Rows from block 9 of a small CTC audio transcriber, named by matrix and row number. Rows with one number belong to one neuron. Each number is 500 + 25 x the weight over its row's rms, rounded and kept within 0 to 999. All counts start at 0. Numbers have three digits each.
After each neuron's rows are labels from the 100 clips, of 14976, where the neuron reaches its highest value: "responds to" is what is common among them. Only what is clearly more common there than usual is listed. The data: read English sentences (LibriTTS-R). In brackets: how many of the 100.
# fc1: MLP up (model.blocks.9.mlp.fc1.weight, 384x192), inputs 0-95
# fc2: MLP down (model.blocks.9.mlp.fc2.weight, 192x384, transposed), outputs 0-95

fc1.77:499527437482510528518510514496501539505485521461519543501496487478489498498473532561464500488551474544512487522526521469470506465486499502477524509439596506501541519446515521508460502505496506493489522471521476472532523540508497475513491505507512470493518466530533479506475477537492475536
fc2.77:501523502452488506533459467468473438512486485504520520536522555519508480487499506495528508469508508481502480462487483519514541516523510531459525513499508482441510475508522485455523489556521560449525469527531512547494525526459466495506513461470492540475506515515503483516532505551517495504
responds to: the word "like" (47)

fc1.346:456473487517481496477471500481510474511506537522522477490503512498524490491501510507510513488518475482485511490542535471505524494540512456521551533509468492496459519518448522499495443507511493544496500517497451520509489467462488514488514483466473504480512487495515456497542508500506507514
fc2.346:454460497494499477501520513502500516525476498476512429489476555450531521527522504501499503502479488479507537546545479488518522519505520523455503524500477505504490521502489497459534492527488537487459491478495517518485556495464451468507499502506486472517535513506491552531476470512474505520
responds to: the word "little" (89)

fc1.130:496490460494503492516483491511465504474500499493505484462438487472486452470497503528497522533532509504544536496543468496532439510505462554492485525466512518493488549488483525486501495506473488480500496525521488491520476487516554491498469524467513476468526509518516488482510497444451485498
fc2.130:498497504454472485478508491482492472540518461469492511521494487511447510531475504467535505469475494539499458490477489475526506479511512540518493508479514519539492476482545491498487506528502507511487487494529563470482530466468464514514502485526486513472520513490489502514498478491476495501
responds to: the word "said" (48)

fc1.275:458539490472528509504510515516464534501476497495492515491470514549498456464501488474485463518495518502469522515493485482500509480484480507519513474486514524473465504447487511526531524470488508477477447483482523490454520526498517513513441499484501517525549492496508499486529474473486541489
fc2.275:470517486507475471479511503514515479490494461512513465485473480460513479511502509518520491488537499568476550521503520549526489498485498496539544497496458497479466498532550477479489489478501512556506481505495476510462532438507481504543523508467515500474493534506540473533495507516475490478
responds to: the word "you" (46)

fc1.142:505447548512529493470509503478525496481476473440530478493500495522522479483478530510502499526467474510508492493489467503477546531482529481522486493502534484495499475464519488506515511542515478497502491503495483527496540502500555514582514497527525478525527450490552495493504474524510542515
fc2.142:517489505482507512497509497477463512497514485474491467470519515507503537496467523497520473494483530509493512509545459551485436502493488500541560499514535483507502537504496504477485522512547471488461487484525464472486480487490490510499493476503485496476515482549488532520499481464520513552
responds to: the word "you" (54); the word "could" (25)

fc1.72:521451521532520484488460467478495499454491525488514531448538467490483493464479525518531492513503475462504507497493542505496525483493511501500512478534501484512515481497466505488515504530468513458495536506474505480521494487540479452487542507456554519493484474527517484519538525519478501530
fc2.72:514546509483501519510521517520464501502480514481467545521501511484509475456502513536492521492478519500553474523458514490462506517439516491519542482480501532493495529496490514480496521524447494503474467495509444511486506469474458529484521531513500459494492514485499493453544482520525484489
responds to: the word "it" (38); the word "his" (27); the word "is" (27)

fc1.44:497522477489515480462501501503492509504494492478516497461511530493481470492527480526452479489506448533513529551527518437523441490533510525523465500518516538510490495545502511533508513517548479497502546516479503501538498444532484493504490481521500501494509520521461467485499451495538533468
fc2.44:487506498469543486524490517485463538507522526500472503506474556512471503507506520537461488528516526411494527507505506497490474527473494523506522506441468469436514502493489527506515462486507517451497497506505493495498489543484513515485491489525504470478538478453508475519479537492512485502
responds to: the word "and" (61)

fc1.111:448462510498479516500508526505527496508525506472518502497524539487502476504471473486513506504489454491464547476518517487498485523502541503505553469516496508473512456476516502465523504555529529493467507532530502544522482451471519507530495573490499522514534472512488506452556471530545479484
fc2.111:504510547510521477481519498491515460511508484507554507517531466543475476465501517506466477527526510484507446447496509502501477512486507456465480536467462475473494496510491528500512458470504528534493506433529521539508508523467486520474524496513502482516505508500538506482481439529479496490
responds to: the word "mr" (30); the word "for" (25)

fc1.30:494530495498459494522462517515485513514562474483505538518499442510496494525494507521516494485492529523494469511477481476509495518541466515560516472505498490505549491488515486520537517496514466506473508477470506480484510487515445511478506507482460467542508500479486503500472510511484451435
fc2.30:468503479433516475497503502511500519520504503486500524523514552475491498508518478496546513535508544497461511506512505529494511470499541511472459489527535447483476544501467502444468482491464495526504536530504476547493488493483517499472503490562518536495467510493516527531513501486527495517
responds to: the word "you" (55); the word "if" (26)

fc1.121:539521494498502536469482545515478465531529460485491482550588452520500513474476484526536521507506523501515473499522509469538484500456454518539489463520461536505479499537473505495510489526521504490511501488445507504491521484499485487548485472511541523427515513495508533503480510476505500537
fc2.121:463447516503502494533524505549538496463487500491477462461478526478481479464505486503452486519513477508500465444511506501524466483513549481496486487519529508464482531517520473493477481502513475475516513555492533510502462484551550486459517533474485503498492501509475497494500531539478465472
responds to: the word "thought" (37); the word "not" (28)

fc1.70:519517474493529490543494506525520464527484506537459467509485487491432508507547548537527520486514475505513510556541495489480527502501494531469485540549509467498553480511495496536510500510473480485536497515512488471515533484509499522514468528500524511475494472514531549501494499485528509514
fc2.70:468522486565521520485498516508486513455510487478540547553527537500550505462483492512510535492485459468445513497509500546499508481491489471532480471466485515494507484545445521520501527481497514485492516521472506534492495462519488519482517488504517506485454486498530524519486564472486503531
responds to: the word "the" (79)

fc1.154:518480555478485522529517497494503508494538470455492468511448507501528501504446538515500513491501456506478485522526467492516504483493480476515483492468506505486508502494504542492478509503533454536503478491508570464519497506543518511480499467528547537497520463485505508512517459484493529529
fc2.154:484476536511511526552468513480525446459545412554531499482495511495486521521513493471548511484502523484495493465493492505494493482491498520504492460506516466515484496469520520512505529503540486506450486504494474545497477500518497494534502492489516501513464464483489516553496498514556457482
responds to: the word "good" (64); the word "a" (48)

fc1.326:503558475514519503510507477500535515515470553502520483507527508500488523481500472433503566515524554494501493457548517513497526508489507510530515499501499478472500483480547500522504484568448535484511511521473497526516507490531504495479483543517515505457562494454511526505519495500496474472
fc2.326:508507501555536563527512506511499474515520514499491494515462489517532500512502512522528511472501525592530495522518495483560499564507498503486500492481470518505502452486502512497477480467491514491490523503500511488488484484530526544517466539480473478500484475501505516499476502531548503539
responds to: the word "her" (45)

fc1.336:492487479498504463512499473500516490505499481496508490484445467543518435545459512494517478501548488520453504491480531503490504514478479502516439513510566495496545519474461468505468525508547490513501517516510484477512507473503515489504489524548511529477526486493486482471519523514486480454
fc2.336:488509522520482540520497496510490508492509494460494476513494515452468521519489489498494519495493514494562522470536485527490474481535486525508500485498458497458492509533470529497454504495510540469511504499512498538487500476510464524486549506491496475522433544518489496518506510527513503507
responds to: the word "had" (28)

fc1.106:519486540496503518481470498475517505508511525504504538487479472523496497492512461506497566506515496514499477527481512492464523526498494502518498493466478429500531470508476515516465512476495506502494483525486497532482494480475496530532523496498525519481526506535497499473508489500522465484
fc2.106:516503450569498519477551488512531490489514464519520432529457501495484528482446551498510477491505502482524516531496460542529510446490495533475457509480549517495510499493557497458520499499500518495503497484504497485523489505503498506503520507517482460504487511479505524532496541512491512533
responds to: the word "i" (45)

fc1.337:477491502537511516448524483513489528505493502484542483452466495505473504487483534504506428496488517494481517489535503461485505528522475481501469536517529546483533448536511474491471466503530452483455521529475464509530530502496496482526501484527493519522484488517515470503519510538515504478
fc2.337:527489495478487479532509493513525466503540487492480472519486480519495490512467464497494487509459429505497483523474497522522479512489481467518530515482496523512479525516513452467500491480555547466495491468570483497479519478505492504458498477496481507474483501464485503537517448463492541533
responds to: the word "little" (33)

fc1.305:457448502482533453497465498511523500538498527483510492499465461516490491478484455516492504549490503454488551473489495492517489532536493508470500527496517511504516495467500518533517462512458498490541459490527540515507496510465526489511522513483473493480478478518527528525557471489487526485
fc2.305:488489539491484515529469507476475509480495501511533478498425477473506470507511541498477510523501461479454455485471494534523488533487515484486510463506481499469498505519507496511515540483488527529447463503494535489520527480511481432513512511504508512499499514507471477485529498520532525519
responds to: the word "her" (36); the word "his" (32); the word "she" (27)

fc1.42:525505505530484465491468508490551479506472502486487502516530510504464500448499494508508488492507537530485517555528471497490467499497447503485484509528493462516457471510511509577490471478485519496506492421460471483510486527518479489523491492503515484509524476493478518493481506521474513535
fc2.42:510469478454496539472558494472492506463495503511536478475497514546449484522496494518475499542473508525494525495490489500501517548497522512474555520474526494494455517495483527494521515498479498510495507474500487505415481486518528470516509486454512506511543485465536526500539470481512523504
responds to: the word "said" (25)

fc1.344:505472462494547529452536535465535499502534488486535463510453523524533500529502453513500485506513514514527479471532448511501523518478510442530510519483503472526511494501539501443488519500530493504523476478538550506498514529490509537509501480508500508497505467542514514486470501479482494548
fc2.344:513522517527442469505484535479467493499480480496516534492500500498491458439523537483464490504477485477508500530526538481450528469504476531518509501523454455467529493525462528516512502530482479454490513489499494496504511491528487466475497517496479498489451489447468478538545442508518468456
responds to: the word "you" (37)

fc1.91:513483479509505457495494521477483472482523511487518459514492512467514520475502503536475532464509486476518504504526554506554534464494469531482510484468465517521450456497466516497541506524522523494512471504521501525518511528513497462502517502500462435522478464466520489555512472498505552445
fc2.91:476438541505523475505515533510526513503512500546519518530492512527496508524524497439498513494512482487474500485514539519506511497515501480480491522519518529500543483490512473467475489467468503491490489505480519506432510498497485496532510513504499461442515487530496493475478517516493539514
responds to: the word "little" (96); the word "a" (50)

fc1.347:467495489464466529525525501479505473503504515521472503545505521528485508506507529450501511476515491524540493540530546469491520500500492462520528513517564505499494467522489479543508478528506490531517493508506532492502497497449501506495494490499578548484484494491523513481535472518552477455
fc2.347:504515472522504511500461513461475511510518549525432481500497476519523460511480571478486505522500522515517489460483538508511480544532513503478520528539510485477473499510514520476498469515494451466483477500471506462475508503491499459508499501521499523513512516461530483538516541490436508501
responds to: the word "had" (33)

fc1.265:476521514536454523479512535496507508484483521510492543504444497492488533476525508477525500496543511491491505519509491474485501507500492511480496498501516500462506526437475508524500517536505475523521515468521484529535523487450481464514503541505526524464503495513574510530506468492526511556
fc2.265:473484533518527488464485479513514529520507510486523515497517528496495489553488509546523556509493499511504466501504489521511522496568551474518498537502473463537510484516527502466508523494512539518487487539432500519498505527523516537460518475508501503551522548473500523500457528510487502512
responds to: the word "i" (52); the word "don't" (50); the word "you" (41); the word "have" (25)

fc1.35:542542512461493557462489463506507506535484516514508515523515529541533529484538506506511521535517519504508526508484486468474523490489504503541468489481523478508512496503495517501506508492516468546475476520493468505464479519490521553502510457440497484443554490529505518442455442498500460485
fc2.35:492502511491511465520521528484517531519520490451512506484488457509491518476529509486496490476483510499488468538505511533449499499530510549494536507484537533494482514483500515505545455472458539512491486486502498462527496462476497551515502519585508471500485489495508502487529472461468544537
responds to: the word "you" (49); the word "if" (31); the word "do" (28)

fc1.223:523473518475506497425499514505527503538485515474539500507507548519505498504448534473501494499510486475516510538513514508507513529510500505519490498489524516498510541469459497464529449494509485515500509471493512483461513500527487437481492508495503524454475475481528530542491470531502514499
fc2.223:464487492436469528487504512543486510502497523498503524528467488514542517451520499483463523523481563490542473521555502487529527492495496476449532473501526496479507545521534473514505495469482499502485517535497514512480494513503556522511471557517486525489499507510517525486510425510505504494
responds to: the word "every" (32)

fc1.112:470477530514534476496472485489482491514482503476494461491505528474495481513457521493524480445490485501483507522482465477471503485543494518527468533532471496545521526500476444491526486501480516533501467517476525484517549492523486529485499485517501451507462511500478475513525504552510502506
fc2.112:513523482569482545517514504466536516455520492510504545531463483479539502486502485503449527513506509516494520492520505493452499487459485527501469512514494499491490450479499521489486515498529469512473539535589516534512507509457544499458499526467492517541534535501521495505483513507433481507
responds to: the word "all" (27)

fc1.330:499498549510502525487507515524509517481507497463494502492519519530484506486501515480500463485475493516503545519458487505487482491498519445488456521486482517514444473513498478482485517514519515518543456503493493475499502572487483497536512527519542528517485471486462510485506482529501486491
fc2.330:465495491484518452545496511515466494518494485515532478515498516498545478536488492496501520488537460477486506478515504490515579466511528554479540526509475511516504511543538492519468518474473505468467518508504492499527509482536498495502484516496489518521561515492509504541472474451496506528
responds to: the word "from" (71); the word "for" (28)

fc1.153:482514504507474480497489498480525550499514433481494437506501530511518510528530519499533476462489502457512454533482512475497477488454518496496488473494548516499461453498487483518473556479516472524507532449498503509527510517522528493493494539525523539460504451467517500506526507516528510514
fc2.153:488508547525465505493519484472494511499494446479482460511468570531525462511530527486488500543491535504457488481509502503494477509479502536496547478515538516470519484457526470477482542520452476486504511480516484466474534477523509504542519526492491515481526509478495460529494479508521503509
responds to: the word "good" (90)

fc1.198:487524484449478459555499503472507505491463483530505522507532460482479497532487508550528488471491459502469516484508507476502502501495489559494521496546469476512502485462508488556539483511455511509469451501484460508509468516543497534511495501494530493457443509496516449479519545521434491488
fc2.198:527540482506510498450511475483495533516521505511514506490511479516528513498498504522545492508553491524526508509500462501482525529437491519509512496514513516567491515484501466508506484524479481493427477502530531487496464489546528476483550539508527488463488489510461483488506505484500536525
responds to: the word "it" (94); the word "was" (60)

fc1.276:508507453519489530501509535447492534519515556510491473494509497507487478479496512503489521503474481497517461483522521487482512459512534453494509531509505472491519460487496497521471518480503505509524518525479533483517498506508532472503477482557574476527493469491513450505486511528481506508
fc2.276:496564531519547456509505494508528479516504501493493549496476521504518486559471531514497514484537503508493485505480550506512461502500489475467557522544492525506491508486487520509527505486491477515492483505500510505472495504479478518452536505508508523533536438532495506484491497469504529521
responds to: the word "have" (55)

fc1.53:489480488508471490527511502560467480483503524485498495490521493494509478484516582468510506539531494535497468481479504511485514451523495532483531501518460516511468503441518488510524483502497561484496464488515487543500487470478461545503489501464490506515520456505488466479511512523485528515
fc2.53:512496493451501505503462492514541524489455541510471479489497503489497472473523502501478530517486519453428509518517450491527504511480477483468468483527523522478516567521483491485473525514469520530517549541492548467505474513522494512484479490536512546525512497542506477520453500494526475504
responds to: the word "had" (30)

fc1.149:513546457526497500534466483516521456525466489533489497521460520492515444537456485487494569492492541478527465497501521491493471525526460509506455498541478509477470512491546511484492503468506490488510515503461481458521494536490460474515512478506489507476521485525529506524495516503481512525
fc2.149:477485477517527471516484490502542547520562512463507451508498457489532505501532497496494493488541447489491526497454513507508497525514501534510499517503452508520534516513450473521559507521537500511486467510536502527524503505510523517497506544500527524525514509523514485488533480480488518526
responds to: the word "like" (59)

fc1.192:540441506496520455495514485520560493487539502463549504463512523495511510459514484516540505509488487489462511519494491482477488524484478476499509492527460526486477532497517506525482485498476490519496526521473542510471497472503454488480541471493465442575498515496496480517478496475481474434
fc2.192:455529510490493490507493502452499536515437471516493493452531517492536479528514443495524499426500537509488494511478530509509537494457533508479542471497518496495481526510560507478512492493468507513484476468509472489515546517497508472526446445491487498470521533476497507501502469471499513519
responds to: the word "once" (26)

fc1.73:476501502486497488483521507530505502499495481498469496516519501547492482531487496497536496489509481493506487464468517537522523436487487488484493483546472538507506482492457526526531509501482474488507502534507509538487516506507554520473487494481510500516550506487468545467497529510515529531
fc2.73:497527506486436554503517505516468506526513542527485484524486522479522539474525487508443512464505529517532488513493523485477509534513510496513509529488507493480500522543576490492492524486512550449484513468494529475499504447524480492545486504512482491464480496516514480504476475502498501470
responds to: the word "had" (37)

fc1.51:500503536511541486441519530518497537505486475518450559515500440499493506502497514533502536539487494491510527503497529459492479511482499528482485482481500532503465469493483504522445477499487536518476514524448516523491517500499438492508484477552527506487473475496520471517503457482527495485
fc2.51:513522481470464518497494502483456482525507487504562497510483511521491510498562464532507503466509499518495460499519483520517521475547512527518518502497499514476516541529543464481488546465496530534529487491520508514482509483482527498482496536470477546521516545505518517501556510511465469474
responds to: the word "thought" (57); the word "i" (42)

fc1.203:459447486543509513496500456468466502489528531510503510527502524455495488516470473486515485498537488466544523507482467523464496522515487526523490467482513479498546503532524491520453477462502488485490499514492542466491510470477509462546507523490472530523496505476471497484535551499566507493
fc2.203:523515539477514494507498535535567492431500452476494493490485475507545509478515492451518523502482483536488479500547488505489501457462474529471515496503468548512491497491488518465512554489513497500507541510523489492523492529492465482539494491517530506507480529519509538523447491482518513501
responds to: the word "the" (80); the word "of" (50)

fc1.345:483487502481482467490481494540486507509498493558485506466521469488477481536537511517488497476477557498477529517523491488530495518492451503491504514481510482527533480496503495514502503496472477455437522473506528499493517530472487456492473499503526452468519489510550449459496470498498502548
fc2.345:518503531500529517500542514494528501506519532510480504509484476528515508508501522521518494524498496549490509480462514465560497538470533513520462518531498509501506541467511527482478525556510529483477439466503489505507522484476542537547537486457475471499475481504517490547453523525498482517
responds to: the word "something" (58)

fc1.15:519496499506478457548501493482484478537542494484501470511476503495508460507507494479489534521481467516492491525492464490501494497530497463457482557501539509501526559479558500507526502515490510487522479502524502504538487497519482480523474476469528532526507498483517487513503534520496481473
fc2.15:507529504447546534478476476532499527514479516519515496517524517513507490496463502486521491481511500489481482431518510496479531523505486496514504509476472508492504521473486524445527514525529502515547499492505474483489487510494519515542501498534540493505478495498506536472482497509476504476
responds to: the word "like" (58); the word "a" (48)

fc1.63:530471493510486454442501473447504517560568506502503482497489513496502537507491502533513507548491491488493518464516492494467551497475499492480486497453481528503464489501503451548521474487454508492518511500520513512504481466505455495486501512490489465473507507525522471456458502512539571500
fc2.63:494509474505517530527525539495469517472513451514487480504474506499515481440498519432519501478513468506510536516528498528473487491467491477540488483533484519486521479515521518523495544485481432530484473564478503508521489453478535500508499463473481493476460484523520506499505500461519487492
responds to: the word "never" (46)

fc1.261:491504503525487520527468497505494473524502496522530525528504533526518505506484499496507522510518532506538457515497494494500501452498532449504528484515525497499513464523474451530468505510515487505521516453453480514467514510504500494500459482516547493485501454497516481475416492522488515519
fc2.261:523506455504501503473545494489510507533528487486481502484494533498520475493483511476507490513479527440470503502470518499494506507548526538491550508462519532469535480511481522497524454490488496533528496543468535506470452512458480515539518501473486480506494474495468521519507497505496505490
responds to: the word "have" (58); the word "i" (42); the word "had" (25)

fc1.13:504498497500489464501484493497528532496499502478515517544483512531516513509507467507491466484544502548509497518496509528532497482533491508511490508482497542513487457478490551508494466536510512446512499487536558505489521524475501543539479528452496513546469475503510527479537501546474499521
fc2.13:519531523466521549484509528518532514459505469475476514493535521491548448443528487502484511515490472505482492549494493474505467501492508492473522470530482496478484528448497540528491527494456479519475500536466510488479513515464535489494528510522508487511502534503464499531501477468487526479
responds to: the word "and" (94)

fc1.314:520532519543457494468493493520522507501484473522488517507479453453469469447513519498523522487519528507534529511497490502515546497502496471517530504460506510519503489487512497505489480533475521493466523486526514516525518511483488500487528547479483523509491486499475501573510480474472462487
fc2.314:493482487458506485517517492483506484486520523490518478516512516504517540523490524461462510496492479541505549492492502537473439476489500515501480509544497492468534475482486499510507519444526461499499427502489514477446524512502526512526502483521477504529492487481492473491477480490486532480
responds to: the word "it" (34); the word "yes" (27)

fc1.16:458500489519496487502488495503459478528500463531511455540515501499488456521479477500515494434446522506507526461545538501515547526490507488505464479487513498478483494504489532490539476463497492489502477518442493485538500509522480439467462497511503466533461461546490462482526495480573502478
fc2.16:478530460475501492491527497544485512512512482498511496520486492462516464464484490479517493515512487476510496487475458492494489484519491477508517456452507544522459500477547521476470498505508482468544480497578478492542524540497488550518537515485508526481506509500505517514536517496483476511
responds to: the word "you" (34); the word "asked" (26)

fc1.173:461504521491453528471550503500497537475496475474518467490490557507512468521459455500519516534540500519505531474532521546489466500490503515548498512474530511507521530453481517501518521525501524524502513473485500526486496510530507495520469499527522500525569485470541498511496507521533498509
fc2.173:506489518499483548516485470529462513508473532526494526518521511544533488538507492556476500493503535512500536504499452527490517525481527485556480514473454517484480509510548506492517531510530502486517462489487470525480486493455526528523526481488459481480484480515467506508528499505511557526
responds to: the word "i" (83); the word "don't" (29); the word "not" (27)

fc1.342:471508520504429472499506456504489466490509519515481526459481472515499475485552480480505475497521475500464509464483502518496485455481508483493516443540493462487552491490491502488475503510458492437471486526526524503500454501545522497486485488535527475521490481509510512489497503532509515462
fc2.342:462494476520502524486514498495471469500484507508496519490549474532455530520461473530498536487509512457513521529538524511492518520493501510509519471482543502508471491530557480494543494511516489508486508528507491535520524496526493430510516506474492482476481498500496490486483528516503508461
responds to: the word "it" (54); the word "was" (41)

fc1.272:492472540522469482477454514502477484494513497513518478450471519508503442488528451471480501469514487467523506495512510474489505513520509447492464499481515458506512500507503534531455502485526483521458454537467512489514496492485488493537468503470529501472527488510487507506516513500569517520
fc2.272:460474527512504506512485509524505504493477527497456514497487486504533512498515473534513513557478500499496510503505516543513562492473488463460517463543518484471541506494478524525501555532482532491513540483561510513513520449495466472493501514539498463465450486479518498505496526505487507499
responds to: the word "had" (73)

fc1.115:461530505516507460523502460551484507490490504479492496518536524531458501486526486483461503463504444491481506511514497466531535480476486509485498509492498553515513501459494489455461480481518465501474531525496522482465541563510501488467538490504510446543488493503519478525480524488547508485
fc2.115:504475489457503524508474547497498455517473495471479491494518533469487498544505508537486491513484479492507501540533499453490501530537545483514487520460522520492489510510514443498494500474482556512484472504539524486483489448443510479515479465521458456517506506510507521489504464507515500505
responds to: the word "said" (96)

fc1.109:489488502511495477492468504545540520488521511455542475484477520540495509550447543508484466520472476530500482492513491508523491454511507532509488507551500505439492508492520515513506502488530504566485502494465476523492521513494515517520481497518495490517546489523487538528501487486448492513
fc2.109:479507490518548511454502500510463524506499519533506489516491475524528446488502494492512469462489555507527521483534544485500494528497515521537466494517476518511505474478468510525501515522461481519486437507487494477479493517498491514557501493475519527504449505504473511485460524490563472546
responds to: the word "would" (78); the word "be" (36); the word "not" (27)

fc1.78:520506494445532494519477485500518500502497473446488496530484490473528493540476484474494520474497487515497541505510498499517494494475498503468491472463558508482493506477465467478502459499502514490520475496493519510513522556525520534504530491503510480497495463531534491467471497497524448511
fc2.78:497522533488473493565516565502525483474502500434512480549480501507451520531500509452483482490487485491469517522543516453484479512492527488448527532511490507522496470525513524449500525487543497494519518478509509509523559574487496462544524473547528508494496487499505486511496479526531500507
responds to: the word "said" (98)

fc1.251:490508476543525504512538495465494479502475499502517531474524549510481515509484548525501477472488510487514451516517497487521506457508466548503513528530524558497508504497453502466453503508491521448505484540524512529524493473550540471521523497481458546503494509535463489504518504498501520517
fc2.251:486513517476498506470503514499485496486509511505519474512510517539542497475549501474507523511495473509482538500493528474500531565479528444486464523520486447511488492475519472501525467522459496531504525463515498494524494501498511508519493552545567484496497481490524510504515467493447468514
responds to: the word "her" (25)

fc1.27:527536482495460474529470499497506527518500498546479516515492516540502458485516544469534471564522519495508503499498525503504466482535528492499486508505455479533482498455473506544489478496524485457484494524455505537494515513529548477484485516479507556520463531512475493462433464499490504456
fc2.27:472459520467511528467496505504489497500516526460527484515503497478489492494465507496465546447443523496510499493505497525497542503487465449511525474502516519461499476503523491438527487525485491511502505482540525502501461483487462520521509485501501457519564444499540525515542520517506511493
responds to: the word "it" (40)

fc1.377:501514454485470529467495503478493486506497498484536483538490504507516487502479516479524500521495481499561473522465476493506508457532478453509549530502517530502531510457511501500479495488492515528486509489488469463534492483524445513495539523494520507457467500545460505523474469469493521494
fc2.377:483484516536521525520513449514511480535471496497515490482513499486531488519525524513501573494482512478463494513542497479466470464468494496512501469561522514502501492534526496516530486460495517505472491476460488545473509509521473506490460491510515467515551518465489475451519461555490480476
responds to: the word "had" (31)

fc1.9:497525515468537494513507425474522533521490452506496477504517530473495499505504471434480476460503528514509481523485490419537497496533471466519500471500513525473510487510507488513489481483484474515504517502473538505496512465510563525493465491510512521499510551498491536477487497526495544528
fc2.9:475473520563484542507467516489454497478531516515473540506500492490509499530519524526512500514480456513480556508513496544539562471492484516534502473529495533476514495443455500514459524517487479521520526470496511519491534471478505508486522496538496514467535481486502513484481497541507473529
responds to: the word "had" (35)

fc1.376:536491521471521506447481473516482523464502535507560516476502525452479542484495516515501513491475489544480504546554499507473538515528480454525491493519480524540489483543509519479528509469466513504486515514503489468458507494481511574512505488514477519474481459484488487472519475489492496472
fc2.376:463526479491526530495505491466497523558510510516492463538511489485503504506514492496469536499514485481526496489500499519499492480500510487509508545484525496502520499496509510477501469554510520476497511555437502485484496460480543457522502497508496526517571517548502504549493535484548525585
responds to: the word "mr" (61)

fc1.125:503512503529528468490513487489533492525493460504478451494470502482503472496500502498527495515534527525475493470504529486530543511506456500478515504465504547517466503480477518504513468492510516517524528493486516478529497513454531494462510495452539518504530470477513467472473504470497463526
fc2.125:480527477495513487486475532503492526505510513454506540505496491496510515516531506502514482524530545522523534502521501511466512507528531561481545493490495486475493548508477511505527523472542476450524541513556478514528495471469517472457515453490487526508524473510512487493505482530462466487
responds to: the word "said" (32); the word "she" (26)

fc1.335:490546469488478477458465520481500543493475517465520524515514503470476481474524478516478514487505477500483476524518497491460486521490551448491531488529448547428492461523480507481457491486479502483544508520498528511467492507493565542465516492506492519466476489506491505446518431513504471461
fc2.335:496513548505518511500473511492520549504516534488498473501485540544540473480513473535488483505487528491519531494537522487478476473449528519495450480515527496478530501500554509531453517523511474488472529529491488541530522483533528453511488517488470550503520482516463488529525499456523483494
responds to: the word "from" (99); the word "his" (25)

fc1.146:531532475475505473500499525529495485470472498508543545474500524513441456498505504482517457511523466505521545531469496482488486457487546548537483506501497497529475502461491506545497486520500482469457488525489529473477476486502478499528539504504585501521501513465536508502460525526513475512
fc2.146:484454514520503502543495484494490474537487498494501480514530475493529542511519503518493464507470481503519506483499556535502533494501492496494503497532517483501450507521488503490500531493529471533543544471501493493547490471484477473467479479526468496475494484507459476501537449499482497510
responds to: the word "found" (26)

fc1.228:518496495556478501518543497503504531487486541531513496516494454527506487503448497507541554524497504466501460507476529501482515470558499475486508500512499519472509473511513512496529501459476506456528535487447456440489494545530462524482456500487580509529496517467532492501497541505489502526
fc2.228:457503491528545534519471494502501495487538491472464463505503496459524478518530490493474475525510489476519549467502515486508467509442485488515469477501522449466483498483495494471474460508532526512501465491549545514511481503467515449493540504487493494487541459476530524493518439484503500524
responds to: the word "i" (53)

fc1.186:513539512522502532441469482529485506495435523503516495508528512447516531502451482552507539500505488507520483478551504525494459495544510522504525482501487537446507478495528505485499492493509555518478487474491510503478473525463502502429498517497482506501469500517474526490518501520473514511
fc2.186:477477570480495490479458495426488508504503516494548485514530499528514489467502553489505491497469505484497535478500495569491529491516485542518483492502511474530543495415469496464503530507469484476529526512532476474485458522524488498519504504490465516551465483506491457496481506507523487476
responds to: the word "i" (44); the word "are" (32)